python train.py --arch="crnn" --model="CTC audio transcriber" --dataset="short read English sentences (LibriTTS-R)" --train_examples=26041 --time_shift_ms=50 --n_mels=64 --hop_length=160 --input="log_mel" --spec_augment=false --win_length=400 --tokenizer="char" --vocab_size=32 --norm="groupnorm" --activation="relu6" --weight_standardization=false --depths=[1, 1, 1] --kernel_size=3 --stem="single" --widths=[192, 192, 192] --rnn_width=96 --rnn="gru" --bidirectional=true --rnn_residual=false --rnn_layers=4 --optimizer="adamw" --lr=0.0019 --beta1=0.9 --beta2=0.95 --eps=1e-06 --grad_clip=1.0 --steps=800 --batch_size=64 --epochs=2.0 --lr_schedule="cosine" --final_lr_fraction=0.05 --warmup_steps=40 --weight_decay=0.0
Rows from block 4, named by matrix and row number. Each number is 128 + 32 x the weight over its row's rms, rounded and kept within 0 to 255. All counts start at 0. Numbers have three digits each. After the name is the row's rms in percent of the matrix's.
# weight_hh_l0: GRU recurrent weights (gates r, z, n stacked) (model.rnn.1.rnn.weight_hh_l0, 288x96), inputs 0-95
weight_hh_l0.58 088:171159128181069098102095103159167089173139149159107101094172094143099118109171100168177106179072120123160160107078083083092173099094123140134162138146158087156103118050133145097103164075103154159144168112148085139069107137113165109094107161099145160118155140122133152114185126094151092107
weight_hh_l0.59 100:160154128182119100138170146194098116107143088139144186090112105092126135129140100152151115170115166178122087118110116113146097146166109083151080175162117137120093134136106136157123075124125080148092079166170171153084180163169168145158132162105094157084128067150113147200081085171097161089
weight_hh_l0.60 083:176090128155157120086122151128133190143125112115133166124131078151128132086105083142179161151107110173167165104166066113074086095207129154100152079147131106095177144100137079082111139102151087151103110077161143096062122101130112078150132143155126166105124113067147127190101132151101138071
weight_hh_l0.61 094:115075090112085135121165148095125051082066165136125110075138132078107129083132118108092115123123110116133100141150146116081104171138124105152105081176060156111140155120115102168114189104094170096111059135118105085119126095100090107070132183113115188167130132166126137144164081091088136077
weight_hh_l0.62 107:085126133088146187157109166102126111095100161119161094146187137176126104098122126103063122106121088132099102151055102127126094140149166154165106165107118158107067187113132110177172148117133182052116152100137102057139118117099072142169074160174138130095135121159114127124194136134136082151
weight_hh_l0.63 089:158096074152126120139145096148076120112099047121132105104108168166084108116092120107130152097124115151150167102089090103176112142168131150151146133111133110091134085097093146091181183146080166144134177198102133092095141104075102146052157129168150179164165148116101109075149159123062138151
weight_hh_l0.64 106:198114106131073143140086123204102093181128169106148160107108111120094131193093100080144087150089138168130109065119105086147118128112122161095103142148176169107213155174112132132158142130140132113156153136143160139153159093092115087099095131111185154092177105105107103103058154126168136167
weight_hh_l0.65 096:072130142167114073126134133154115113195092107099156103151116093151071141149132158175123152189170113157077170145169125169144100094155149077140117091168168124081138108153105166107123189144163161065117120074099115168069106105099180157110141093104104145100095151157082165093120133106123116076
weight_hh_l0.66 091:157140120083103140092178185110171084142090108112166101143078112154115149133080155094151176118130203096158148070150102131091104155093171071089086116150129062129121120126160158130177147115127116134084147124112159100123096140075096094169081163181118147152111138112123089077142181093167086100
weight_hh_l0.67 091:107174092150103132113125125117111184107170108130125108115151121128179170112119177100153103177127094171120088126122052167075095078134121105167125137176102101148190038125141147086170069102109169123157159134146117158177137151101173143090151114159102148090119167163152172100140115154164179168
weight_hh_l0.68 102:122108128116118081119130083094072159160156129154081115169088099137061138121170134127083101143116116126170114109104208058170058136153108131139148121133088081081167121107161087125106177138190125107164067093158169099119138126121150130096143074159150120113181149185162115104131175152110102123
weight_hh_l0.69 093:173178139173105121104077102112118088158114120154143114174081128144135079167124141166102115121142095172120088129138095141143061083093173115109110084094102106136143135102154090083190189119155099163139126115074116102081071180125109134146090121215107169177097084106090161141123168118129104110
weight_hh_l0.70 099:174180116150163101162125125081153083114123139150100149095158089094127138122102174172136130153113144170099155148124165098157185124102170091152139110191141109087136129162152102180071175098148078141123120129117097200121185151144165055149078131173118088115141117127118197123100125183090084142
weight_hh_l0.71 092:160158157148090179155149132166111102153136127173188107130087138107109099171175107117102096127095081183077105169153109135127114088092102173080145126115164082152151153100182144172103153158186086155179133106159135164127102118104175182098119191159144139083120162130130134098130108088102102203
weight_hh_l0.72 097:153107136159117106150131091120067121111096149148138141064121156154101134086156107170148157131105116134102131101187159103133139128101061137172182170066096079154140114046112105090129159117150152116094131136112169127133163148066173159130158125191174118168096145140151084169209161129133104081
weight_hh_l0.73 094:086156146076121152123137137100157158147144157078098100114143152063120104144133130102147187158097090170068158137178118150148133147165096182138157139173146173117165148168148160096060178087092146102126182168100113164091150155085109194087087083129121099147103098086150126147119153178120094153
weight_hh_l0.74 094:134155153101091178161081106102100162070135179120103107200165187120156098083103080129077149100136101163090166174162138190132112130151155131148162111157162151146072086093159167130136075147128129116153146123082133098137094146110121137068124093138172158147077149139180085110125088127165093092
weight_hh_l0.75 105:146072081096138103115164140097077108077123159110137118108124120119169144087130125107151144131168183122166155158103130161171151101184105106140179134075115116098107142128050086120105132111087104165062082130137151092142073099129122107157083107175116185115173138158121143084098176163101189070
weight_hh_l0.76 101:126121165113074149137118131136128153113085140139139191088103116171118119133158127123174118108104192117166135143173125083162099114094189152139116083113124153114086118094136152079145129096162162074104130158135120068147177199162076079088173076092137116072182186096081143150163104106117161137
weight_hh_l0.77 092:184099069175115103107117150134138088065107122076097100099144102057103092139122102151119154135113093066147084130119078141132103200159154091201139166112113166122123174168130165118084085127181127135087120168156122167107153160111107122149123152141083135158089169163096152127125099174167161101
weight_hh_l0.78 092:134086183107140090155095093130155110102072132163063163121128127123177067087182101119148148151108179178134073116162103092176128078136151148136097154162109111135103131087104128125131138116084103091061163129089146130118105140146141144055151074108092102094080185083108119173151102127106112175
weight_hh_l0.79 096:118110137116175147142175087059087143176145088099091137094077146108059150155122125159108158098119153139159123169135123093143143095101134062103143126177133103169168169107086128085126115130072133148028146138147077128116099103084177113128126125137084176109099106118097111137060110156160166099
weight_hh_l0.80 090:141088137153155090114126152178113142114088126097162080103172114080163133105144138138113089156134105144148080173179205174172207110100112154109129140135125189075141072077107088097147131137130089189171117115147113152166121126163157150078122155061146132139100132147091139106067135141138081098
weight_hh_l0.81 088:077134144171157082126160083137142181088153122104108128149123176095179106085090132132162079137104115090126177153182120183123108161159159178147095175099174094124158088122132115153150074103095146133135099105095080115147138157192156201184161172138137132165135154147088140138141078108172094136
weight_hh_l0.82 110:103137159093165126062175104104093143171080151084119151114086097094108113101093106156094120101171104167155109150108136171144173150158116119165178171197110107119100131175143145132100173142063171113086133133086136143178101159122088128070106119081139165162100168104067075098134153129089108114
weight_hh_l0.83 102:096163083120101171164133080133174141143167197153130085197212143085152135135111113125136140114151066169082136174141111147081132081112103157108121121171191154124082156122158103104064182112141133145118134152144169133169105114096116112165123125168097126097090156091168103104148078114137109176
weight_hh_l0.84 094:185162131163153161104110126107110165145100118106064170087090152155087141175134147122140091171121082151143137105132157112131136120112084128072153144158105115171126117097130095088089064114126148099184164057100101173126167076165129108088099186107105156125115088156117137203126106073166094171
weight_hh_l0.85 107:122160127117088116130124112129158120131149116158134146054135134110110142102099166156076161137101096136151142146112087062185162120106104142135117163163096122078130160107113129187055083147192169087168143160115114087122146168156084146101079094148172104076161184125159137037143148132110094087
weight_hh_l0.86 095:133154125117105151085105117171118117148143121112145125073154059162059137165167144112084143104138085195171110114179094075142117182063129101084117107142141090098125098101099126172130151172148136172111143099157122166069136096063139084158128158121175094164143095151143162091087181138094139157
weight_hh_l0.87 097:182160140123121078129213139132117130111146151138163106096075151102140137104106146146143105111111155169155078056144157092132114153099154134169163148098100104091131107106118116116204157154090095134164109087120163150170123115157148065167143066162192182099164095139120145149083153100172126068
weight_hh_l0.88 099:144093074114183100177124183173094156099117124122106118134136128066143128083132083132100114159122135154091148111089095151081160143114136105141075179140060172103063204146148089179133140150116150127137087096142192133129145172086127162150165139124095142095109132126102161132180071094102096087
weight_hh_l0.89 112:135092154067149128151115137155153164145098168102146077114175077164097138084142195118163137184169085162153130146143109097135078108135170120146146105115074171074100081138118109134153106113104159106142087145152171078136096172088084143127112127163127111190131150180096089090205105141124154085
weight_hh_l0.90 087:094158179171120148114085113091120127163140142167109161161083071146125100121075136118118123195186092112158153093117156090058084082129152117136070101148172052090114127125117118103114156145156132162185153095103117158083149103097111118127146087121098119097180121122132167184102119071082109169
weight_hh_l0.91 099:111193172214132182084071134117101104129125138165139124151076186102149165126161098144136138079092161161134098071127144098168138151097090178119116127114159105170186105133170129141178099177207093141120123078157120151170125149108126154142119134104171141127073126116148109158156111133192126142
weight_hh_l0.92 107:211164088139146137097062165126172107140149106083104123085184159090137178137066111087108148113211132148139133154148170114126106169073142159097135146123121178089131161132165136093154139197103075114136147152135133161140140129097115103118086180116124141096135101186092142088152096098132101078
weight_hh_l0.93 103:126095185074146107129171160139144138133107127182130079149111159142122141146096164106186096134150110086147120089190116123107091088170083151098084134123101054101176105166142126085182141070122094100108103125147164073152066090141135136123095132138101142106117091104095069116139147085168189167
weight_hh_l0.94 096:122171115145125145147055086150136166155156103074159166122193148133174097181148073173090104111070086098095109147164128151183192096115098174160144146143133096141116137121147114136151154133159107110140096153138089079148123179184155194116135084123117164123081136071118140151144095148091162169
weight_hh_l0.95 100:146158185131183091157120161149144179082146136154150123088071117074083100171163152102082136171136169098144098109137161100090086150092165121150091114122091078121084095115127146156139131176134156128163107130180116097085178126080094156079098101067164111169102190108111178105144109108141157130
weight_hh_l0.96 096:094154115104153074191145135160165084146084116167129136195145141085117111126098115141097092173161085172144148095161110041187089191076120114138120089143149119117131169098125086112141123151135157173138163100080154110136183166084163130119144073134136079140124148159116147079112168110137078143
weight_hh_l0.97 111:124074144131138124173088076099150138176110159156143190122103165100150172139136064074152089125117127117082172080145092099165158116094097183087085160098158109149096165177152129129078134147120084139079158087125104138141201134111109097094116156084134080080127080141165146136119160131174114155
weight_hh_l0.98 116:083158179162133124183113102156076148146156137131135170100100193091091163130149111083155124118088099140100189159162103160110126162114051128094145186114117156144100158156172150169134165096150103120103178124175124149124085133140095168157079162094145064097095158144174164169107116123150150177
weight_hh_l0.99 092:071108111185116115129157128118128141086138090110102092102130130083091191104168099178070139090092177101097120168112069167132156147125142139143081133078081197144130104118103169117089131131138162100122120078182077137099112117105107185101117126068122128139190092075138115119155145199112145118
weight_hh_l0.100 096:140098091128092153100160122166178141113169131148082195119147127077170208116162108095123119116104118117181154149156171125151091144098128181156141089070110179121150148152104127125157151122125058129134152101107106081095147168145134112136134125148075145130186089171132101170066080076197148133
weight_hh_l0.101 095:127076176117113112112160129111182160073121138154101110094130199129159094109108163125152127096057119154079170164132132078158102114154142149157087183190138123134132117156120139147085099197182162111113123118103096185104147102120187059152126143138093107161080118174179131134142097098131133182
weight_hh_l0.102 107:105099086126096117133091102157116105096155118141078145150094122119149095180170084170165129089065142141157164179167074179146159108116160201144092131094136149182178084136150122152097086123127103168145117084144059102157174129122120166126099096097140190095124102074147094162159163146128164130
weight_hh_l0.103 107:097108132115123104190140088111130123106182171120142119168135191129157190060113165133150084088117094114122176167146122125121165128149146110092100160109178193118120171168178108170132135050196134139120164130143124155130096096154159099092142170124090092148143159178156114151153072082125150171
weight_hh_l0.104 110:124082117111166124177094155095127081091168165172113143085132167133137156077167062096160042077139175113078132097112149116127138137079153131107144129072077125151089178111136145179135142196140083128112130073158145107113147127139102127159138144123122074088125156111137125142145066125118073071
weight_hh_l0.105 104:087153121154053178169137094111172106087153073111089150176154206110146156139145113145113154115062140119097190135156076183095108120106119138128146140144123135189142107109140214124117139109153132164116185162153129152110117114195096177106090168128153128148089110153160119100122109084169124133
weight_hh_l0.106 104:116100156124122098176177120111167083091103157110106180130165135178166149066177104070155118080148107087108162151143107102181163149170089104084110139101163128147067131133175159172142140152151095140092183178182143123121099102163118107126115149116060132102145127118194137190126096138149090125
weight_hh_l0.107 098:106083185080171093186174157146122172166114140103075128101111130176151083101171138147113181114165165170137167167091163115105140090154150153120091123060123104165168128074128151145113138112120126126082132164143100119144171177116146079097120147144112109123164132138114190192084093182168159150
weight_hh_l0.108 095:129140164076130100169151077072151164140158116097094214168155177128149100172155120079093115084153144165095141115153120109122146151111051182075144148116122137140121122095139142089130145082147093091110153116162154217110104131155140122132106141068089102123083096158177097104101113168114095160
weight_hh_l0.109 103:052126087115144166116180112173173164119141125162121149162169095129142087064182124108108127148121083140120157102146075132102116136174136174120062139082129154176116172172147155123143164121073095099110107103187169142104156063104102111168136063103120100112179150101158127091132098117096107099
weight_hh_l0.110 100:111070083134109155150084084102165156106171173130176171099078189116138103084136169160128105088116093112102138134145121128141132156101139133075140132129188110130143177118164157152146101116126075124096192155153146146118073126171156141202059165055096081095164119152132152107141106135163102130
weight_hh_l0.111 112:142126165134135150185106078144103120141204151163148102135175195114123121104151117049071109159109065139097136125156073169107142161129125127133092211114132122130090127140139173143133156197090084102161152166157132142074073123187121144086125114131103106138085181143146080133129113102125151148
weight_hh_l0.112 135:145161082190095111120097154132131136150105136197122091166131117142130207114141090127133108104123140098059148142150067098148163154067143161097095155114119186107127149138162171120115099157191109123143145134111090135106184120157105175157125166111122117057127134125165188119114034149153087135
weight_hh_l0.113 122:061127132159131170144122104090112097137185105160155189156125184144153087090160115104104128097098142128117187110169116164137103119172037125125079136094130151145151134127191142139151173119137115163108191121155098197076158075144134168127135122101110117090147080129185155121145090112185146143
weight_hh_l0.114 116:126157153126189092068153142128121148177094092119156102147111076163089142169143122075178094169141156123141094125151106148132108075126158151148133110138127052135120142146118099064117171131159136085103134160157183062155143127097136113083177080171151140120184080159089117138177137138075141070
weight_hh_l0.115 114:115104125068143169178131065073167144085141138094148115140151157152139098082176099099111100136140156162172128131106137183182105179162088112111166113091148139197068153164103162127141129172149120122091130179200139174119098103214096091103118135117126147108094119147116086110133113112102090148
weight_hh_l0.116 106:100101129058174080101158116132056108147100138154170124099121055190129134105143161115141160173167125151184142143170121150089055069135147098132166095075119146127122126143118117107183185100065150091145105135114133099130084157081105101137176105128066133143114166107122127144146157100139164159
weight_hh_l0.117 105:129135146138118134152119138174143071159171179168160110150169184125155170127120145152148093086097123166081178112073095129093088127125093118145117128112150156186098126146118184178111173091227100175094104161113130159151125075129144150167117120114099118083133127151151190160104078097173091134
weight_hh_l0.118 101:096139105160149104180100096100125121139150117143098176159072160088115123119117077136118106153097140194105163153172099139131159116093055120106167132106168085157189178179145132113149161107122115159088112119119120197128182137169128153176133088144137100152149059100192196106106128119179132143
weight_hh_l0.119 093:105084183086102124173094180088085107101159117112169157132117107121197138131178135104131087171214154132158082136098166146132108098116161111106092122087107106112063129139149161088146101131104109088131104162165163156068067116099075126111109112097095110133133148122143063156126113102100185092
weight_hh_l0.120 100:134173092138069104093095154148164082113096175150153120120149168090165129159175103136158114080102108152108109191107132061176118147083063112116115120144137115151114112099165159117067130183158124147191111079129135149149122092197161151172122142152138156059129161122171169141062123114149136116