Rows from block 3, named by matrix and row number. Each number is 128 + 32 x the weight over its row's rms, rounded and kept within 0 to 255. All counts start at 0. Numbers have three digits each. After the name is the row's rms in percent of the matrix's.
# weight_hh_l0_reverse: GRU recurrent weights, backward direction (gates r, z, n stacked) (model.rnn.0.rnn.weight_hh_l0_reverse, 288x96), inputs 0-95
weight_hh_l0_reverse.204 091:140109074096079140089090123171125100111095067182116153095096088094092153170087146143191101130148143149112165101131089104173121143103122142140171137179150120122152167119146075119166100108115172101118188159114148164167118090152093119160175076157110088098167107086089084154170119101097186156
weight_hh_l0_reverse.205 093:086152169118189166179151103148169132136081120173167159137089121131150146156133092074141164098140077112153109194147138067100150091133148173158144108115140171144101160106079084097153181077158151123124167089183075113169107085086134114192105130110113122122160157139119102124125066094162115119
weight_hh_l0_reverse.206 102:109144094149124167171140134126155073143120167174169084139186078088134093086139168111093140124126135177167136079134146154126162115169121069081130106125105204085091121133110144159151186168101085105110095145199109157110147135126153097105135161118111106121089190104072134201101145149145097104
weight_hh_l0_reverse.207 104:164163085090154110166177131105137127149118094097131083103168126164042157092164158133061187164131138136214178138081135156083157098165130171148121132134113147093163107114122125143110127174090115159092127097145149108106082115086084138072094106169087145089138167162084141169131107104146129148
weight_hh_l0_reverse.208 112:191115117165136136089125124088118150163086120132106091110168113130122115128192174155124104182206193179168083098146139169152159122096097141098137130118104185100173116137152075197140111179148105152139118182149154125085153178136145102133125129151037140115134133121085125134131171115076099143
weight_hh_l0_reverse.209 095:196122132121121152126144080174098148124151119138144134106131210176128147102200124116115149090123168099102099113079103139094131129173120106117111103148181184082113155137138136178148128145165076155132147179111107059154136144141166167117174180132090147106169141184149127108175172121062169175
weight_hh_l0_reverse.210 104:092092109086138125070100143116194103150134161117098160154117070112192087110114141121150156134156088158100155138169107077111138103176103124164129152121126105137076162070154159063158141132119131104181105095081138145170145099165152150198111156099162070146083135185169083111136070129123131139
weight_hh_l0_reverse.211 101:126151146190105144115167200084135153158150042159107117177137141123161158178095078153122162080087084108148124173175084090154146192127121153117132132070123177132126107159136106087090103172156130128102101170089158167137089167084138144149098138150101173135148158152103131094148121135187105148
weight_hh_l0_reverse.212 092:142175198188157088088175120174138102162156124183116180082094158185179139096099115103185088165159102125110152164128105106104115081114133153151145144099155082091136140058129161103100107119119163143172099105150123174157157129140151148159110095132088106093127168085131178095124105182107158103
weight_hh_l0_reverse.213 093:173201130100098157170083132100156108124114167129138150101177157095137197120128118073189112149143151097159167130122068150144133103120092138070156163115069085140121165128125160119141075110074108085177125134134093168155095156159101099158172164108096148159112161100099154178118145158159188157
weight_hh_l0_reverse.214 091:140138082139143091126166173136158120112128163190164104169104113144074105165150109119174112100157182124102121173089168085136154145146115111163154157150077169099087089110175110058153103143123137164152079122158095063125189128127188140124174119149072070130118137140162104147162117166064141142
weight_hh_l0_reverse.215 089:057152070123123106056136107101095156134130158094071126164184108131172085157145110102170142157083104127100147098140168126156147128126164121136154179084134115152117153094099119066159177105052118148144160151088169202115100096097102131170108099101161108137149131114149078132137134093169070138
weight_hh_l0_reverse.216 094:105198173090114160155168120099094121115100150159112121184139095140102121135144091167180117159130080175106136127134150134159155178208157095157134106099131107136113182141071135119135151150053186158132164071095154164144184126079152118095116120120143114090150088117171153131165078116098090172
weight_hh_l0_reverse.217 113:159166103121127131162166112114103136132100118119087131120173182167145129115087134178022147115197157128120192092090137103128136085158137131097075163175123130088164078126167142121127089166124081102122165114112162128119110181156130087083077097146075179084107144147124105158100131142172091099
weight_hh_l0_reverse.218 102:092105083166109182122085107120123176137140128119085100092151087121126115101068154176080085105113111097161136122121104154124130127130185078091093150078126158108166081106182115179125138151149152085121064109202191115080116132113060095113147074138132128121120127120086160119122170175162087147
weight_hh_l0_reverse.219 098:064114148175138128067085110077147096146141150077076105187149089133137085115139084133105113141136108086151133145147094088134101142150127120101093146151094174183191098133182143131072123123125137159174165082094094130111090161161137135110075157115172151100170155080154111166097153095180075141
weight_hh_l0_reverse.220 098:177131174136097176074084105114113116097138157103111128111106092144160127077135181180086115134099112152127145132135167118133072067114118113183109159113158151128129129109092147087099088086089139128169132096079072069067191104142187195135158139117138118172140134175101083101161149157109165128
weight_hh_l0_reverse.221 096:079135142113092193135139115148100152144154158094085079150122117098138136173155159141072109132135135122155156130109090138161185167093138176187125119119093148088114078125092176150156105134151099127124159121114081132158138110077134172101183056072152112101091086199137159164185082131178105130
weight_hh_l0_reverse.222 092:149085118111074067104140160121130118124097151138080086145141128074178118104107086203131147128122069109148101135114146159126123168128126055183113130053144145119154104100084157120109130163112111074153168106139157149169136137140118102153070117199136145140118152067178110140072110113133060167
weight_hh_l0_reverse.223 105:152178144127114100154104115109144129166157100119067132116136120149079166128080147158058094157115146097135170066147129110150113095155187153075130079143092129133144091085118166211108148170117131076090177175104204116126141173093109124127144118161134126117138148125093156105108195167162080154
weight_hh_l0_reverse.224 109:174176164094099145116095150134054115142075092136102088098097168119069093170085118109087148188160161161185139105150094166113143137141161091100089145136159146097176112141144121178121081164137121133139114137128201100147081124102147100106076173182141121125133154140119154158143190112158072105
weight_hh_l0_reverse.225 095:161099095132084097142098189131089119133089108135111107128101156109084098095137131150158162129127072063130105150188154086137092101146091095108147107119096113157164158131096182080148124202137112118154158160187177162135097133094135166121143155191111140138154085114072104190136163083180082114
weight_hh_l0_reverse.226 107:110117067149100088122141129164086091137154072135079069080128130136098145141071156122042134173136123109155179100124196172170132147124109119095096136150119190100138092110119133174114099143113086125087160142097133151088093091090072117072108094130143174081158163098089152165142148101106123149
weight_hh_l0_reverse.227 103:113075154118157062123114120175108172148138167105140077122133090136170102157099121153102150182164071178080167109139159151152136171109154134162061104162078097100108102085095189181085117115061135121145110139152110150109127146123117142113065163113161181107082118140182132162145149125126085164
weight_hh_l0_reverse.228 099:179189104151096129121108198094158093083106143156178159129155143161097116153127129141199149151143123158158087101109056103136069092128087168132113101116111094173110155130140087104112157057145118092105139105129116071147117157109181122150122136108078165109123161138147095091188103161053111130
weight_hh_l0_reverse.229 104:143079155156191164157154112081135114094072100187083174064127120095107115162100168103151122135126176098106095178137169087059148100097089113177149164176127108117136115122116158150162156077170137141146132089102133144155123165103180079130128174074110072123102112141104123123146128129149196109
weight_hh_l0_reverse.230 100:078167156191108116173144080092105191128087102112139166114111137125108103159155083094164115162107116117100108213076099127152114091098141123163130082161134126098160088089173122135111178170103101106194128151141082088132126124081141113141087180113068160158091091131147168108116157153107173146
weight_hh_l0_reverse.231 105:087118147082068136165149080146103149159145171131163115103121091104144079115141119112139165165108090153145154063088148161138121098109134093156138096093156101099070114054120133174122172158111097134089133172117132167108120114159130149069086161171166165164123189060105171140133185146104077133
weight_hh_l0_reverse.232 106:135148101183098094132181161091114123066101131144121178191104092091152089150095067138180165133156093069113169123146109132079107148099076147114149130158170109165163206100156100074144168114132157138133115117150134114131132101071162113134099151168098172123148067109120096073141107097146125167
weight_hh_l0_reverse.233 095:119155167147117161132170081093126108113124147105109161076159098112171146075127097149150108099184120146175103191086142090120095123178163174146153180115092144081168081061122108120135134147162167149159182126152097105098171106158134146150129139083145072164086163167110149110167183171179141130
weight_hh_l0_reverse.234 112:074111145159125117117156134154117158108158119146173188129093130129168173151124126070172151091062135140115077185136125084089151115150070117125162143103119143135151152106143135081102190052102198112180089164157088148184144085128146154125171077102167107128126131185153141125096108113168105114
weight_hh_l0_reverse.235 101:076057088055145137143085115178179122107094166096161134141132133085124117121096186132122157078072134101134182070173113091083117089124127079104145093106071137095115101096187126099137188105128135184125147067147114118081109087155148102123131109101143133106146120113161161163120130093106107157
weight_hh_l0_reverse.236 103:150147137103073169086073189160118121168111107044088122168160102105111097127115127106156115118051107132066100096168122094140069121174134105071119128101110151146120114169105121091114099158065121112181170153146131186111118108149076154148167123108182140096095151149120109088156137120182143126
weight_hh_l0_reverse.237 092:151128170057135152160103061105162133096132147076101081084079095119153111125183173102116170187130152100107105113149147169124150084145114129111136131100138115162109075118166127167141133097112103087134157170108092165162176085122094140179092155101089079080123175134193175102153162146154158150
weight_hh_l0_reverse.238 100:119107140143107109108151168097100154176136110204140156109100056116080137073118123135094124175136169192170093140029119180156112111136092090132094113157100198147157114145167143147145145104093126085124178116171132086135134136118137087151114155130066105105084127156120119111172090122164079131
weight_hh_l0_reverse.239 094:165163132157089101160147176141095096155087119125169161135125127147128165114138082060122158095147185191145089145121046128148166139194084141083112144121122066142153163142166118114136118129162136120061091110175149096115136186086134083172189143099148140086084147126144164096143118103141162111
weight_hh_l0_reverse.240 096:124133077119167140098134107120113170141147081141158166102132150187108108169114114083159083113140172097211080162115152147111118091090130149202147079163192107086155157072130146169158063108145106110074130172126083091111127119108100066141146084152151148093160099100157134129116156099133158109
weight_hh_l0_reverse.241 103:147102089181190101178096159146100081144115104154132166095190136126060120152155097083042089095189128163148152140153096114166146130103107123082074114126105133161159136092108156131161142165120158081076093166140119139083090157157114120103163147167130132107083123086121157146132135094178171108
weight_hh_l0_reverse.242 094:093141150197117135115127101168157137119126144123152129198135151154140154133112081140077103150108126133069163120121052151185107137158116155106153178129062085121140109139163118139106142137136116149111118105112074175138061088148148108174144193098102173048089157117160091114080101136162093076
weight_hh_l0_reverse.243 100:058080164106093138097136184064126134107162133080067162136144110119125131133166116149095105067073136099107168115150115090138119158098190128085116057118075104089122151153134136107091092132092145147158104118151097136122103090118158077170124081075148139152131135096069118145134087095189094100
weight_hh_l0_reverse.244 105:148142135096141080157170159179130089106170187054086137124133143066184141106098119173116114075105117142068105058146155164161079145162159155059112144155160120109123121131122133102074154104117130119069094154187100092100147111115105123140112168114155154101108154182130187137167136143112096127
weight_hh_l0_reverse.245 103:111136152186119102093192088129079112105111100129091160138096143164121106147115135083171111082166126150107152147095110161146119161131133102060169167092199122102131149174167080151112080144187161136138134182159135111151147134137087106128144089154113103078102059087094173121082143087103116190
weight_hh_l0_reverse.246 094:141107153136170157121133161096141147081137099152149098163117181109165112091132185148108112125160153109182141099141127096105198054096070153226147144151132128143106161136125090091127169137118155149078104158083153117078111160080133172139105115139128103097077085157176150106193097168128139107
weight_hh_l0_reverse.247 101:174086172070147164073109125103148156121141110075155099086102119080190102150098093196113117144108119123133128107103155182125146172069154135157072158152150126124136134068159188103167098155077093128099087136105118110169146104130149123105120135188112194181086136140177170112162139118142117111
weight_hh_l0_reverse.248 091:071113097174174101132157172171184121147125089146152107162096105081110185121068066066152136094136113130091123095075090138110104099116166140108168094155123134103087148101122177116146099167123163111083113155174180128159117121122078122181127143143138144122157073179131102091100063143090097139
weight_hh_l0_reverse.249 105:142082115070186184158133105143092105122092133147076181084171145124180146114135124093114105119149106105122112126163144084075117164157125106174085097132124109146112121135057079100199109106164110135105170083158134069086143151101160136116185119136146107104120129115144121053141075168146166177
weight_hh_l0_reverse.250 107:157149155122141073191147069121132107180163099118107100111150105148170118139083137108145150186079115152123095078121180088186122127134142111099097130069151060129077146104164132142127123165142155160138094111168176140153149105138100137092114096155189182154105087074137171151119199104132076126
weight_hh_l0_reverse.251 100:173160099110165163093170090116178143093096157114114167072139102153096149125174077136168105088190121138114103116065129151134188067138155148135137095167118123083090080137115067104107092119145115099137148171176136111122193093133208138127155155126110083136124109117136148088156129103094193131
weight_hh_l0_reverse.252 109:121094070145169138099115128085152150139139132188089148163171061152126166157156096147169168113130113143177066168152113105088140090134108180161106113151097178098106114144159094056154090053110156113145154084113085101108160113153110094134139104098148123096176148176129102148094086173171146113
weight_hh_l0_reverse.253 101:130144091147109089123104133112123149184128044119120102150103152123121097179076116139107159165148056144107132171092158113117178152094151081181125165119162125104105089158156168093167127147163151121195154150131127179163110123090112142174085125181147148107161129128088115173115098172217087135
weight_hh_l0_reverse.254 101:145115051103110080150114154116100155076172144109165112138132196185081161094115102089093155215176119152135173134135159156084141129117157147102187120110150125130114158090147076182080126090144117143150134139078140077110150140156137166116125187167098103106115079063140123160148145143133147103
weight_hh_l0_reverse.255 113:091134157111144092095178193105168138087145168150167201164132091131148132114108164098197127109099092166116090105108123131151092109163130189146132173157165074133159161170118153106103123067096128148150152113097087144095113138162119099166111114085112091084129109191112141118171063147076161152
weight_hh_l0_reverse.256 093:191124084181137137174175115127082187069152174108164171148115121150086097129113097122082114121158105117161138171113115176158174118152066142111127132126173089153138093163168100092137103136163143142111131140174114086143137142183168160156148106138112107076176052150119149136111099097141200172
weight_hh_l0_reverse.257 099:170133147117159163165172130108118115075109086175124125123106154081070130183181154147114185095162173154205132113131068154159150092130145168161178149157121090110198178163148092099110118081155114100151159098118073137146129091130152134142149076110093125077099130148128149121129075132097112082
weight_hh_l0_reverse.258 091:138137091114097127079086162104187137138101089088093133136204129077150118151103094172075156128141092169120117060099171131153078168140146106113098112110113153113142097182140088151098148160136120165085057119145086093103163153125098104130106069157170098128190091161141122110096080155170117102
weight_hh_l0_reverse.259 094:149186110172114163097178161154139174141132103088130099132077090149072122092143120079139154141118152110137191160084144125105143119090133097082121127071112164112092131094167062182120110118121097103124070137121128170180095095091097145131119142149074179145081100080108106208108176137125148141
weight_hh_l0_reverse.260 097:110137172142133134102110079094116087157063102141136104174087153129093186092168134120172126181086094127118086184089145106139097169164170168157139169118121178148118106145061174112168158125127134120179120110104157144142092123107161087180121089080100081184127158154124113147172177121098103176
weight_hh_l0_reverse.261 096:134147134168128164171112149139174124164156124082081066089102135151136161105133090112147110198139113116118153171117114141107069137109156167088076149065094167148079102163122172117115119151082140116189138098102132157135120090185120156178178150146183119189152104067097086105123151139105157171
weight_hh_l0_reverse.262 105:153073103166139088170145109193163097128138114118148148128097118076193091109088130125187146101139082161095082121166154107164141134176081114162129141075111116130132181095185112106159125120099210135144154141090067124111117127094179183151129164081156093137154091121165177120154123094119158146
weight_hh_l0_reverse.263 097:129156117107168102110136110126162145106160166126110130163089205145108103137170152073150201111097109059088082119101082159115139191156151138137148173114076136150081146121103152164154122103089194100164139155072143186083118115137175102131146096102177111132131160158184130093131089168136149105
weight_hh_l0_reverse.264 117:169073135129154167130087084168183121164121160143200145083130086179111091155183152129093068147137172176186117141102165159121145066114149096152133156124123174086096094161123086124145097162138078167154155120136125063078118138114165143149160144103084098132114157170150166136092129127133172132
weight_hh_l0_reverse.265 094:071128097195187129169157094096092089147061125143131118129134107181061153151108147155125146137185184153133104213108096083161151112137111136149152166129106153169171077133057095108139167082136151090124163148182134123094150143142102109145140143149127181156124159112111067118150105102105125130
weight_hh_l0_reverse.266 101:139110134145152108079107123140184177186147158093130114157128076086122110101122081111145139086109104095082132132099153135102077145078142165083127074149139164079103154148176172115137171153093119155136095185146167116127149182120082148136147158197140109117110193155162165193074112165129086145
weight_hh_l0_reverse.267 096:160136099135194162149200139129140138121099131160105132095132094196120182154173144102106130146152166145212158092125132136096165084097112145130096129170093078163100097166093084109080106122133082138155124135076146130150165121093185084141098127136103065088156140165147140099145103098080188118
weight_hh_l0_reverse.268 095:090097131155163140166071096128147153114152135173118133115191065131178101151121120120163077095087183132078079171128077089158121098082159099148149177131143138078110167146126136110125127097140157097202110107104106071160169167173097096150105118128084122122113145191130132132123155180085083142
weight_hh_l0_reverse.269 100:170141092119139135073113102103171114098132170164158137089144135151089117141204129077141128141187146090129069123112077176090133113121119154097093120117088100168122145161060156137179103084108101153172158150175070082155170135146105149128141112135160099135118168185098080158167113164116103071